Rows from block 5 of the denoiser of a small text-conditioned image diffusion model, named by matrix and row number. Rows with one number within an expert belong to one neuron, the router's apart. Each number is 128 + 24 x the weight over its row's rms, rounded and kept within 0 to 255. All counts start at 0. Numbers have three digits each.
Before each expert's rows are labels from the 100 images, of 14976 (inputs lightly noised), where the router gives the expert most weight on average: "responds to" is what is common among them. Only what is clearly more common there than usual is listed. The data: regions of photos with short descriptions (Visual Genome).
# router: router (model.blocks.5.mlp.router.weight, 16x160, trained with AdamW), inputs 80-159
# up: expert up (model.blocks.5.mlp.up, 16x160x160), inputs 80-159
# down: expert down (model.blocks.5.mlp.down, 16x160x160, transposed), outputs 80-159

# expert 13
responds to: text has "red"
router.13:149089099140122112096135115180167183124081113128118135112137092132099116131110154118099149109127135091091104092126081100128132165153141126151119123151153155114151112158143110185138079124109137132106134124153063099131124126104140127128105126
up.0:138144136106140141139161119122123113133137136126108143155109105123140129130105125136094153141093142140110100123093147119080116174105096105100135113099108117142167112088166134124098195123126136114152133155098139161112126156172127126087141138
down.0:117092132120126168128108158110122113103142119148121104071142156122110128142133109166100139173121128124094092132178127133124143200125101128130158134140163133140121119117082105099109182121106167148112128164151130080133128155157117099160163127
up.1:114161152117164129175138152149143148178138112100119098138125136127083138087131145158134148179093142109146142131151133125150102148151143162117111128109140109087118135110117135096144115134108109117108109162103111065125119127136092127096145132
down.1:098132132092152122117100133136149102107113113175118156148112118137176128142113178142098155176169117112105160121120132159138120128156143118106099128135129122141128145127130119130126105113119106122129137178132124192150126142132104126173145167
up.2:157097096108121112122137110184152100146105154130119111106105101122103084153107161093139124123159140140157113155127125159123104132085132115095104133110140109111156041126101101145096096130100086179154121159147141132118120119124097155137125130
down.2:103148115141130148137116128074129130130119068101137117156155165119163106107106140128151157144087111120168097134122116114137142132131142120145114116139101159181095188126121120112116075129102087072135146152116129137131124077104098154141145145
up.3:099125091101132091150107095130123116125113131121127136157153134140119158103126112123166125149164149124126147127103153123201153132118145163129106129123126094104138135082121123156100147124147119116145131125154141098127136074106125139161121139
down.3:120148088111124117121115105117114123144139129121136107136139132131128177120119103118154162176133131139122142139151132144135095133121155122113076130130116116129129149065152100089091151107153125108146124101123138162162112062105140141096101132
up.4:139095163113173075138121135145150088128161139098123110125080116163082119165120163090105156160125124135123154114148147131129094164138097137115094119128165100085171125100113116112101112140128091153164121158090130102121149119184095177114174125
down.4:093146170097187094141119136074129132107100102154113127135177142170145134082117149132106161151140132116103147141125128131126126174154074122102107128119138144174124134093155126122143093136118097110127122129153123130132090108141105167128181157
up.5:127111143116140092124085134117094121111105115112156068156099161168147145109158113152087167088107139129174122140142120135156107113174161108126121132103102115112108101124115060080123131148093129128122148149127122174140127127171195091138127122
down.5:075122170129115100139167121131096123154149125142117165102155107173121152111141122179100178090143120092166120118127120129142139097162155135114132133165164138142129150132150180160120147126106119133127166165122114088122110140141186099121137139
up.6:112138142110111121145113139151179106114140080108104112157121131132120112095076158156074118097148161141114137152115150165126148138118154112120155123087119118118146114109082132086121083114121117123100155173171118134125105155123082146125134097
down.6:107115113119110133127117153088154136148099186109143128137141110121122134137082125157083151102120088138108125144117144161161117146163145158118125133161138079125144150134167114160133092132111127125165134191080124119137143150161131141136126115
up.7:173144146127137096154085083139110139113138114124092174158117135134115153146141135128143100123157160120091143106115144172136165148104120106117098132115187090140124125082133118144109121135135098130140077116106140147126115116148112105079122124
down.7:095108173091140129121132103114121130115159121131135106094153156086140159163164083144150104130125113127089150143096163115127099137125128139137112145157111119117127093129145137121137114145110109125103093123094127117100128129174123102136130122
up.8:124116138111140121138120150157163119126142134116139110143120156066131137091148146176135099162133142133163158125173062150126119153153099108104122132115122144142133115100146163116150122112135161129132108129111097130110115129143112132109124164
down.8:114134148126117146123109175081167142138123116138108140138163115063112132125132146169135126165115134123149175131095056134129118149148086150157137130139119139110150138116124077105134127138160160146130115123132094138139156158148103152140150107
up.9:089127112117078157121166140148140091118146175164142187152157128121136139119093137131105105115113132143131157101155118133108092102154094111143140098093119123169143115082108102140151138110094142114079111091081135120124113121149123118168128126
down.9:156144120116084161143106135122129126153124071105132072084107126114148142162108132108063086127127135164151153148121101137112151116158113138063133120145119097103129142097116169101131119116093122133152140091144137143131129136151127145083121150
up.10:057117151129160097113109150139147148170107120085135133128112111092114152118149136119111171158103171129122164098116122133130128161143148109125099137142129076122094120135127100079122124136118105137114134159125108118197129116104116116112099085
down.10:194142183128171119137107130120143144095148116141115113133131144115116142069121147114124152159174110131100159107118144144125115171126144146118098126123110078119143136153125167152110127103120084111159174152117131137192134123146094142184131167
up.11:101147097102112120143121107131113112118132094125109102122143133176136084109135122094149117059111127122139148144094173167132129126132143172159136117112146126091133146157159104150142122111103093143108118158175153126144153101123158098139179132
down.11:135091111148123117124128124124089100171119166113175137152126159175156094145115109095119150083155153118138135125154174133121112120143158122106140109138096118158151119149109143122134118128133077126137107178063154136149085098127164106125167149
up.12:105124121125157100135120132123158124107166149112104131158123104122116102129132100073149174144128123109130114157128196126129070150161137148117095115179134106145133123129108118091100156152138127138138179135105095112135128136135116087113154130
down.12:138118134143181108121131141126132116150115111155163123094133173100121129098115071106157177134135113099132119092135191131126168126172124112104095122102145121120103124134156131166087143139144117115126186146151096134125095141097098103138138129
up.13:120162100117123133093141110123091128143123127095096108123130123122142152113163133095112132113170141097161129128118143110110134095144089147095132128131131134197128118086112131134154159130172121106075158135080113139150124107137150158147078131
down.13:115100104119114114129134096149107129127123103178180144105109093136122145142169161101100123107059136119162143124148152137171106106135122092145128125112117155079122134105121141114179172118162115144141166125158081102147119091133159149113082085
up.14:120164156121182148134134126142113101091112135122121107151149145162127116103130121141152116104085133118156128173160126129106137116105125129100121123098135146123117122075124104160130110113100127118116132073114101101112087126126140150136145112
down.14:126107145115157132144124136109112125151123108166148127109086103165141108158130157115141117109143084122152142115089118127140113115120143142151126142135103154147127140080127138077131118126085132144099102086136086141139166133108149147112126114
up.15:134143120114105132107111154122112109143131140117120042145132155168098155173109130167126135080133145119136150151137132114150086104164113105122105123131088122097081149129114104110124130139113147114113162150099109132122091116206104132127126091
down.15:109084158116105142152138134122102138115092113131175184102125101161152168074105146168117141062109121123117157135148126128130159110161118146111112127114157126143107109121138132150096132117107138129149163170129106119106150109180090159132128155
up.16:113158070115107133100112135105147158154152112123132133159126144157129110095160156098128106089096102126115132152160092180116131104136151117113143099129122135124190173098143184113117124121118139096133083126152128112093135118166149105160134107
down.16:132114117098074165149143135124130095070127166113116136139152090162126133138163173145117076125164128144107124141128074136124106093099136127120128132127094095110159127106109103103146139154146135153137095089113169125117123136162170113119126134
up.17:099151146120144124175105134114108132109148082099109123126111150152121133098133114095176162145122139138153135169158140129109096127086148122116124121114146160106149117119090090140103106137121119112125130079119079084111144171141097149109108145
down.17:138096145115145132080162141154125108142110169154181127131133129139117114158122127104167174151126107134157130097104140104119165129108137147146134110146120155141122137118183160115119091111128134144132141094140110169118103182119093132124107143
up.18:135107138111140111146154092107166086117139140110098133141119163152134169118156128151188085103094151132101151136062169138113128120106126094115132144105146103096138157106120127097111092136138100122090122135110121104140155137155115113168103134
down.18:131142159141144151111133099141172158110126108128149129123118105134127149167149129153180104127162162121101143113173185126103107121117130152124132128138118103144141101119137111167104118114122115125174117130141105145141112115138119087103114111
up.19:130150116131149114123137129140124102103156131117084186117142100153091115060125138139123118128105135139146141090142120094136101115134195085106119212170146147134132114098151157147100132109167156142128080134109141109131115065108138126118142083
down.19:116097106138139110131135162096143126129142145147170069153128153142162097147114141129129134113155164156133149161146115107125135114136167174145132193082097131113166097105118076087108117139153141116171106146113114152173131064117166124115164158
up.20:118108112120132132115134101145095128098163085121129154117152150146149116097118093122114152109103123094135142156168175149098127117103150143132093138122146142157122104140097153139088098114105119124134100130127085128143079152169080106125115144
down.20:131163114109139119163112133115101104188113185127137096139106112155090142168137119132096160116123112113148149123107176096120111117100155076135082123126110127093092092160149093096119066117106139135084120148127102157125153140154081105119125127
up.21:140125156116155112083139112135129115116109129105121087173122134094124115130170119114108175135142137146129124120134138097123100143145150067122073135162162108117171112113161122126145094154130131121124138149125128161133150137171161119140131134
down.21:118118185113161138182128101105128099137147115145152144088127134088112103108174116115117156133109113115126101129136131117148131128135136184134094134130099113124133130133097117102161106106141151113156149121114134094140108140114160123126141121
up.22:113097137115137082100086120164145123091077084113145141131084114124133116118147110076089103150136164115122132153151132162114110140134109088126128131127136105110131124123150145139174083129120104103160123121120154192133095151152170126119151108
down.22:138136170111126109164171124097131112150158160131116095125144154118127098126143093098077124158114130121126116130103129116143129127120118157107138127128110116144139146133119092102182095119128116159112118102127164060146144157113183128140163144
up.23:111089076138107088123099137138144131144118135069134138142123131134146115096114160125146095110166146122131154116161133148169118133115126135134111131127122135081141159125159087149141120133118167091126118141113139109119114153132111103124096119
down.23:156122103141118115110170134144172128101153098109101165104078092111111110173141173141134087137122089127128129144120134127085204098088138107143158138133109154163112088106139123097171108104120124121105116139129115118117141156107102096081162119
up.24:129135156125118143168135138110150108081165081101118100138155122111163127107135108127125108140137192097134138110111134154122120152127181158097115129099103091127116126123127102137115146135097134102107103153134110125165153120122096115132124140
down.24:126115156121114158102102144154153145159108180150156136140094137106073139129133118122131113147134085101136123125124129152113136154126174107154105128163132124122123149142121164119147131097110125140162111162136130143140114118112084120151132111
up.25:097133115113146111118124114125101161120100147124146127123139117108124153099131110128113108179077155111112163144065186146129155092134143125112136140119096117107123170106083106146157094140161084101113135165118120127136134104148113129127094106
down.25:166133163114166122113114108100101147128144116134089151158106158100146137139139088133114115170178115096097129141165196121150105099137136148141143118143147110147135114139163154104149117114138100119164138144140128116144124101158139119145102103

# expert 0
responds to: text has "white"
router.0:145155147125123115148116132094112158171134162154114146141113087136084120122115088147137124145130083142158119129157126095115145092109119160112107099132132093151100048159146125138128146129121149133135111116127147134108132081120144104071104156
up.0:159151149117128105169115112121116136097109138121129167124091145185104116099139069129134138136122144133144151134105111114182114126174104114112113104148132072139114110137154154095103138161157140124142117132129124094140122093130135093084095154
down.0:155111161124075130106155101128149135130154112114171109135120141155183101146144135133133151155107114166125114154126119187149125119180111111121135120129141096133124121127117159166092116096127162120130074122148117121126139115096113110173110091
up.1:117127152110136096128127135119161097128149108142107113120075108096119155138142161129131111163126106165151163146105134115151124141138110128069111167102123095117170157124144121106133151128137136118138114131129187109119148169131102130123140103
down.1:142120147064134138097136136126147154083117104114135120107148142096147140141112154106132149141156109138137127156111119145194149128129116127157145135128080128124159164122106131138118156109124131132136115160127160119161160115187142128154143088
up.2:112136116122159113128124122133126096116152141131126140130114130169158128125058145113103133122145152176114138160129148147115154087091152107103125127134131147166101113096112121121114177156113116131106161158135150154137083144130149155155078102
down.2:166129104116094122143129134142180130124088133100094174161158098157115143139112082171131146124092115103117143127144099151090123108140139118143123145110142090122182151079136123150092131137119161128086096143142074113134131104125158126157110106
up.3:149164109117143132121105057113118183159134119144132159109128161153093118089129086106146124121127100131143105162138126096131123115132117161125128060163156138137137076118173193130097127157134127146070129148118114132141104139157137134088084129
down.3:142097144087145143148093082144102144111129119106133118143131111134118148170133132153147148120093180105137122098111112105123138158134124081143155088111115138110127107121090091143118113116116121101162099134107174129144136143121118130139127174
up.4:110125160111110090115107081113090132097131100118143136131148146160122112137166090091110093120094170078141162131137168152145127149117113136120160120133098057130115158126123158134144126125143144109105104129153106154145139140130122105112103170
down.4:126105136110123141094077118131135131163100156121144107137115128125108102148116097128095110144144155150088122137116130126086118138140161139139124103142086115127117120112086190139148146145158159117129171129079078105172144128130117146124153134
up.5:155121144122131179098145168106137085134156159115129106156143119161092156140117070110130107110113140120115133146120146156131141072085129107094115136110091127091150132130104114105113122138147127116139115130138158141125108144100148110172168109
down.5:112121141097120143153083132108150133101147091100123151128101127129143151130114106093149091089129131173096132132131133128114096092070114104144114159140136145152157137160137123093169116091137126099160137145115148125144152144111158152089155135
up.6:121141097119145148126151145155163135147115119139110096151149114126143135122149108119160111081086141132140151194129133142125144058080106149145125044077116121113115158122126115115122140184108149095106136126091145170134116144109160131181165128
down.6:124126136171158112124136145109155124129104121099151140084124110124119137186165092120140152109152118150154115104127119154166104099099140119155117136169110138132138139151120136125168128036106146111113148139159159118107125144111156132092114120
up.7:077107091128134125128086134134121090124139103113144121161143130141099095130124092140108134103116152116154156131109100173160100157095075101128133165094152156100112158095120129116121114121151104134125104137145120119154098115154096133173138174
down.7:134123129088186156162129135110111125135121140110129072140145122117168140075122124137106109164136112139156124123152150171134144147100117149145153123168138101166101102124105142132138109236153130140146142106122112124139111106129125129148129094
up.8:104129108118133151110140121145151092153104073078151134124136115136137079132082142137104124123152145128134169145088121142136116136127122110111124117097132123147112115094125104141100118131115141090152154191112166104114128087113141169147115163
down.8:148137118131128134119138116098143102103091169148093108160129118123134077135106127188081136106084153123143152121193128141143155134116140147162105110174139118106155147093129119111125121127098120148117159180155170154133110074117142155107113119
up.9:129116114115144136119131147110087126089093155137159106152085135130107129087122122140135133144096147058118147178156140127105143073105084139137135145103111088129174148109126118149116116121135198115122164125125129116138119138145137177131168131
down.9:105127140128107153129138096151110138162085091142104137099110125141153119138145152120119156167104094117122137093097145098156122122125130132133151122133116106124156153133137153094124178204106150107099138160111108113127155134122164135106153075
up.10:114121180119150140150115148110116150137115130133073109120101174152139148167126108093090111141127120166142143139090126116117137148117150098123104130143140150088076112115096128140121158132149149110119144113147148095115126100105109146158176089
down.10:128137163123150143111121150137139141124158158131190146138153110152121152113127157120119129149093143148142116146151125134167144117149125138142084171116111151163092131101157152127137170110135156138121118121123156157122123140104134143124189154
up.11:158152139114119125109122155113112142113120145097153105125129135125103102092135074136134091119152121118142131108088101140164090120124108094154109151126111137138130124135099188116072136107143071108086114099121128124125112165103143128062087109
down.11:093086130147104107115156158147136114167162105151094151144099124141158086165123126135127114127108124116161117147166106126095160127146117189093133151138154131103155117125162087139086138122144083136158131107150132128123131167096123129188098137
up.12:113116097118136159182123101143122117108156109144102132125116116114130097118151135130124142146121131164114136086165107147139061115095098126127141117147142158132158136113158106105146121117178115140109123121158087140144108121151122120139104097
down.12:115116141106131136124109101137074127151108180114155099135181121119112119145128145124115100134149160145106147072160079132145150147179160127121120116134136128125141116103157111139106139118114123121114113131126093164160154072144124120117131116
up.13:161109131117139097137129122097151066149136162141125112150135090109139133130108148124106118084123129119101156105118147142127146149110126117097113145098127070140167119124149123121136146137120076150135116175148142179122114104163156084100132123
down.13:117125139130133103129102140146148143117138095159125139114096177112135114134121131151128092112110116091096128164130133143153099130107124152157131129133089092124139144128107139137119126169122104121172105165121130091134148073161156076132132125
up.14:137137141122075121075156139130165133166149114132104079167118155139133123129185095143161094141110152125117177119132126127134119096134120171107100126114088107079167128129115109120143110150137122114120111103106152149153149157102132130149144138
down.14:139106140102147106172104115122140158101143151152136136087111118107142124141151128112136072136140171168082161128132113125146115100132124101127078151161171143137146131146135139112158113122100088111107136098097098136120124130142183146099147121
up.15:102125107134175079159102159134151155115107102137125122099100145116142143130139115114117085116145114073153138189136138126134142104117119113111160144109098103190081161074162079121132079095127157154148122144120162134129139182103112127102149133
down.15:123171145112125106100146125111145141101092113164088154175118103129141116152120123128133092112092153069138117121118143123160127105129128140139175153128133119097141145150075176113093123233123145062120127085109135120134149128122142084179128119
up.16:119149123122133126156106134070112137099103147151139150087106182124105111089167110161104139120094117167177136120101155084127115105124111127108080153146129153115095151153133170100117131119143144085106142072077121134098101107166118083123150125
down.16:113096132159123120128114102154095152132116113128139120147113082132111109106143155156119171116152156162196117141138123117115131148113100115126101112115108152117124114151136125129062139126164112133139122080159160141094155154104111133112150140
up.17:106117084120146070163134184101115152100150079115100150122123132111117148104145147157131118101154144130111095149149116143137113117103086120111138187094115107167093151088153089107176103131116095137144118110152137146163128141133108139095111085
down.17:142130135155151103083108168148095121106060133149115158118097115125108113149100115152135122127117141117116071106097093127089140133109096145130143129116096109097157121121079169114142110121128107118154126121083138108113126088148136110173101158
up.18:153112151114145153179070143152141144116136174098113130173118089160125123126139089100168124150118139164075114133169117153169149100108139132120104163094148100132154123106149105109130126122097122106134122104126111163130127132127160109122109118
down.18:124146142142163164083152107118134141135141073132137121094139146149118138126150092110166116141118133148075116109071108165112106121124147096149121163142082084146112107122102170134156118126076124133124104129130114119122125103149164114138100122
up.19:096104119117094150103114153081070074135135145148154131134112117118119133065115137136155118159107132104095163119147130116105095181117159148100093153152093087131156145135176139172122134123134139122080147118123105124140085122154132129145134148
down.19:118149173155116145120154165167116164152120131099099159117111161141144111160086160151134130143156163073095143152089145125156150156105116106133115115104162111121142140125085136117118151149139144136148141146154121128134157129109136115107146046
up.20:119086086117131107144129135116093131117108102132073143144088143122108125139129118150141112136118127118105106150140113147159110093134100135122146140050139113138153148115122095129157106136126131145149115105154135123134128164129111161143124064
down.20:134134117129121115113133118121119091108118129151131164105128107123143111131098121150160129129139121098107093080089113103116129108160097119128148127137083119147161135112116151118132100164097147105165107141101116132126122109140119121115097159
up.21:152127130124171131146108120183143123105130118169109130101110161116137143099151117136112123115108112069158117173141124112151132132164123088105132143152134145116062172136132085144164104122119140109116092126111131059145123127120144110139141132
down.21:102126135153131117134130095137114124121110122135133124160167099122172137145126144113127151115141149091162126136125137137130106110142142138167106155115116135154089141121106125106115135156117140120115113123164113141127159135143159131147140125
up.22:117150105126129139096109124120139075118104089121126140098128108168117105099139110135159091135139134141137130139133143111132121119178117152093118086149106104126083117155124135141143100133124118105126118177100139137056130107140096090092127153
down.22:134115146130120177124136118126109158095127143146154150176112126158123118111132151105127180107129162119140119146152086137164104133160122097134138079127121119093164147108118120115110103132147110121167114150185164106056156126110102119153159132
up.23:148165130117145129083119153101145073152133132123119115149109127151140135112164084137167083128097160139134154115168097134174160095094098105104119145126106120091088131152123117107157115114105135063117128081113113140139117167110116138144145122
down.23:115095135146158109130105131140111176092130116145147107116155154136136137150156111135141123141137124133145148138092092128151087090105142145135137130128130153153117135164117134151173117134089129160146136086091115135126150182139123182088142154
up.24:101132148123109133147079134102129112137100162118100099126087132088101162125157154114141119159148123138185106111092134124107116137153122131099110152112129125104138160115106163111154167109157149150105129116148187112125155163139171117139157134
down.24:123141143140113128110182121128119128109134074146154136105119139117122137069121154101153118143144156113167072149124126150137131169151120136120152123117141160129156127089144111146109133133167128104172144145105183173156113183109158138137152126
up.25:130161103122124113137138139162082109141085152086128160132145125133147112165103102092134081120116159147127145206140143131161130119084093105141178059101119077125091159107112131115139162136129134138130138159134140119152105069098116139132123172
down.25:097118124189123096104159144111145115140091148162126125128087120115122106152123127146103113131162149158122117151142140088071124118136134115167137117119144126127101185103132133137114114203131139179098155146158126113125127135123121163129115099

# expert 6
responds to: text has "sign"
router.6:160069136137110123129140139174147114111110152119140126126119087119092108165104152108087138125144111093074129098127076119155140175148122138144139157167121148104167133163147110175165082085131120143168139131166107116093151179128122131120157143
up.0:076184101096111093135099145170148120107115145120143115158119157121148105127118136096164125122079165119124167140122128142156109099145152126128116134119144112132122147142167150146124144128144143154133125123139170148132056102151093106100127133
down.0:107100137128116102142147093118115106110129120113128143164128090154123137119150091137148170102162150168106118139125092130118146109172110167163108150158143120114094089148105123106107111113155164103129083141118115116082104112150138155077129146
up.1:118164122058149110113115141107126136099147106137147100149155150162149114110149079123180098137117145121138161136153164156123087104086123154109097091120140089121123125107132137117083143134130145130132147161132119131149114077126120122151119146
down.1:119121118119130127174124164134150140130131073129149120136113096060098156077103120162159161095134123172161120158159123105136092139140127063162145100104153152098123127148111149145114121155130135174104133129143182113086105138116144103154124121
up.2:080078129100162128131160099110140160124119152152142136106130154146129139100107108085150142138086159132114138115115092159142109131115090148122149097106112124151128115088104147139104130155101143129083094114112155128136104103164092117135124197
down.2:085138108070124145058100116163162120128127133131201141151154179100121157141093088097153123115107144135104114110125138147125133150147119140091155114132173157129127149115142115100145108112147137175121114129117127127133107150133129147141127083
up.3:087102154108126125133108134122133113142136117141130130146153116152137100102106090130119140102121152144161137138153091137086069140093136133128132084160170133106107166132118174128139187089115172131108142173114133095113144123081138114163155096
down.3:137099156095137168119083155164122172106123160120124099126123142161116127090084110107145178105123116127121145133117139170151161158164120132105125125129172121115108137144164104174083146141114112138119101122129126148135135092100175144129154126
up.4:128123123103161063114120117123146116121174125115148133149073178167145143125149093113122130157124132116139120113131093112109096143108149144111093142132096101149092083091112127075130115156142123164110120131073139141162154138159130115109159127
down.4:148146087050160134075129138129133153143128119147123157124126116133104119143132109141087120116127144133102144135136137146092120134171103124114120116151151163172128146130115137121128105124150126096116106125172096151115134120167164101133143117
up.5:093123117094166106154134113107157135157117105099119127132149126113076118112125113107134131122135168120147175100159158129116086114138126130111086132146135111164110154102112122105128111141101129109094149162159094114157157158146117143138160096
down.5:158120133124131132102066127147107141095137145130122145139117126127153099138104085133184154132156141137104121115149135127156137110151140102088091141091152124115137133145156134169122165138122133152134172147129096131131096098110156106173122181
up.6:141156150111133109128095153126113141127132125127109127170120164180156099096157104116156088116094194154152147124144132180147130130085116082126131100128111135126161157108132150105079137144087129119092132135086115094109085152177081115129099138
down.6:184120106111152130129125145137111136164104131167150129103098170089168139134158139108123065116143125149133128098132134099090134133135132111163114132148122118125151149140121107077149155131109128149120121133137125094146152111156169112095161133
up.7:124150106074169121138156120096147101125139105140164093145106125156151150113149117127166131128096150121164129131133147175121086076127124117106092109135132110114096137079103143098113130158130122130126126145117154138148122099147115122118128119
down.7:139110164063123120090114138110128141113134128109126118122125143144124136123134126113142122102138136079139113114116160106132111120162169094123123121177166123122108129117143144123151122107140147144144084129100094113133153120179129140144128119
up.8:119091143108102126162111147123150178121132145104124155175170133131117116109149104130074115158103143133134117134133122122095094131107129125100110131148179150141127129167122164107116095103145122149159123121156138134151168121121136127137114126
down.8:114147137058139151111093163099106153150139116116136079106117143132097098087128122123118143129131158117098115115095141141153141138155141109137115119106127143102094054160127094136126130110150134080153106131113155140120085123155138150158150132
up.9:099115123104075123152156133097092143164197143137084084129139172139125112150125115124148117150064143123105156147155127095128106119098111115089132137097139121137105101078113147104103140136146084143139150133118160184147134126110173124136141142
down.9:166133081081107106124134120144134110093077133120157187161083061174116130103132156140130110125155094100093161104136140157132136139130128123157115133157116126137130119112156119120107114125137094117111158116140128115124112115080177152135134071
up.10:150100145104145107116124160137167160123077110115141083163137137131139132094180130123118130129156147125155092160161126119131120138124131102107113116140118132133131117109168085136121114167137135133082103133132146164122178125112195088143096164
down.10:062121125086119108151101138124163129114162146123126142126147153107091133116178117095102157101099124114163099095122134150192122147116110135166081128166118113128112150131076132126120134109141122118171135100133160082138083116115161102097103096
up.11:095152102095150137121141128115136162132176148136163119126140135126089135129122126145114088131125109143147140159119125115171105123120144109125116075084132104085131143126167133140126177174108098100146147129115146064154079112108108101136116123
down.11:140123137158127127153128126147112179143127143083114152154083137097107135110128122075124095098109158164174096122138177152113166108178162130109104100110141116177123115137140141134140131182110106106106116135143133160103158097112129131120222105
up.12:122165111112115166120156135125097166094151109097133114126079106144138145124145115146131113172082143146116125148107136160108087112135068094122134140130108123141108126069151113130101169157144147158115131114105145141132110112181158148106138140
down.12:111143108126124151094111148144133088110116105142137140127145100132127146148152099124113114129139114118118144105135128129073130139143069171105124145156141082157142108114119137141075160147155138110069137111157113106137090126166136104162118149
up.13:091153135056180087111125141075121118093148117121122129138124164120164110095129117134147117120104151109152139133150164172138091101103120135131090140100161124143114168098119149106083148153148136107115099170151106144161080116141108159133126149
down.13:193143140107122126132106109136120129131148086107098128112146125121126133165113088146107155131153100120120156118124078161167113119121129129127141157154130133188136134117121162105156123132112125130129090118126111136171170130106147121101106144
up.14:130144119101145116177137137100129166123118119144091121153118161124116134091150136099127156129113150111165139166121181138086104092156124131104102119121160111163112151111114143109096155151111172161108115157080126129152139089150135123146151103
down.14:100141080091135106139125106090140114106096116154135141145125125121105140139121125100151139128108127156154159137123106150116098069154131119124123134152121118098116110146160042149156121140142124165121127118162111131108110092138129142128111122
up.15:129147163107138131094122140088162134097169099127132147166084170102139119123153095094116136128122123149143133125126146117128096121121066111117122128119119105090148127144159117114108126132162109138147091110093134118149115135138080106165158113
down.15:120098172100163115168121134140151098169146120139110111081145087088105122159155123109124103127126112154120111158174130110122115154127077156097141125132170144187110116153093146111151119135156134107106100105171115131111126148100083106068165133
up.16:095161124113116099096130101130156139110098110149098121130111137174090153154111115107121137126149101154142160129140135135128162115063143166126092111121180122127141160098108115177114136126167172125135112097148100137133126172108124133126156151
down.16:148112135114120141135130098162101118133143153120163132075148175140136174100163160112117111081145099123132150115143156115148101149136175118130097102135140127139192129097146120100128113145111125133091110101105155128130149135130127141119164117
up.17:159095097133117138150100129179146125093105130145113139100096120147103105164096170096140164129125129129143096123147126133094084145105136109117075119121165109104161113122118111154101132108156069130119146135142106124117107123125107137127153159
down.17:104147125095131160142127099068133132166106081092128111141137147129130118110132139120134190129114104101152094116094114121130123173157142115130114130141116165167070130156112121104117106111114074074147172153121129151126119111129099151146144130
up.18:106146143123145104168110142089145131115150149123093150124153110169148054142127124133140124084136178128148127118116107137128076121134111125140134137169124127129104144168160147164146116117092120099117087131143180131135112120119133116145109112
down.18:129102155097147123083123125175135164119131143112169120155128153132126094139149107144149156113143121154124132122139092146154181098158114155111149135113141105151146127160130095113147118100090115126141076150101153123097119103162161125095148170
up.19:133128143098082117155141124119149186154145104118130085103139091100116166103181140166139118179115143110160133147151104130151073136135143163099143118113155117110122140114151131100144114155134141120074093155110153116126155113137085116123126118
down.19:112142115118088120114115108114156066097163134124091208119119173109148146114140169143114110165137115092164128110135092121139161141121184109113107136148106097134164108144104120120122144143134137137149130127127131133129106112136051101135100135
up.20:125132147111097121112117119146131168123133102129073123107110139095169152121150168115138132147102174113133189160122098118101133105101089144058133090121134164134117100145141136142108128171127101107137088110113158144168090152111159128150126132
down.20:145112175127096139161158131136107153093121117134158100151123109081118148113117121089153152115148132109112106111150148137135074151131148096095145138134146147103080108171103137125115174152124184129119097118138119103108172093107110144129105117
up.21:104148132071165046126129138122180152093130146125148108089084141121133137119118133127123102139129177136141100163145165120119114131160127126091099138112160145166123119101103139127089159149115132121096102149111129149166137117156112137115141142
down.21:118140106109152142122108087133109152122135113132139148153174149112115145132118071087123134144083145131144089116157137161159114137156122120146136120124159104101113114092134110128137152121112158093132109134156146117108093080137147118181142121
up.22:080105130101123105128113106145125147135168130116100155095128153122134100092138119146102113043158153135128177125140128126138114150127142111127151114114134126096110148138118122218172088157154148102094102125146192154126115131177107127131170112
down.22:118112146064133129140093105122093137126104144140146129140169153120138135139135084129116122090136157134128157114130133134184142115169157101127142091138168141122131141137128122109149123116167126117103095135127136096129134083138179154156128109
up.23:119141127109131142102088144121128128081107102133142110131096124104137157081164082129106146144124141142154120130113131155102101118124122113134115105137133129074087133143100103160149149142124112089054118165161131118138143131145115140136143079
down.23:133090126068117148143115110195119166080084158129121119142144126113153130137153140160122126099138089129126145089117140100103128117158156151119130129120199102162117095167169117152137116137146160118107130156103103107131112088131140173140071110
up.24:081137127103139101139113097166112161138130116093108099109116132172140132082147074097140134150109163156140193105146143147136120146077149152126112131146144139127104123080145135145138145135085141138128119138104159118121133103165141112148160119
down.24:144144127082127137103072124131080172138127118107140150099136131139125173149097118087135109087137089158144099129144149112117073134152146142159111158153114129157120091094140134125134115113127167120095109141084093134125115106169156127106152132
up.25:121130098103117115165100119155118150160160125138103072096150126189126124119090161117127152115138152112151177137141102116111092090106152141083100099140157124160142146093083133085123137125140096129108159147157124113154126113166161111060107126
down.25:104155080105100114114116143154123127118106128149105147156078101169136108123128152162151139105136130137092171106148105144141092099134171119097114124139126093102131121127143138163101105116159125153127147138091134122122098080142162120201089120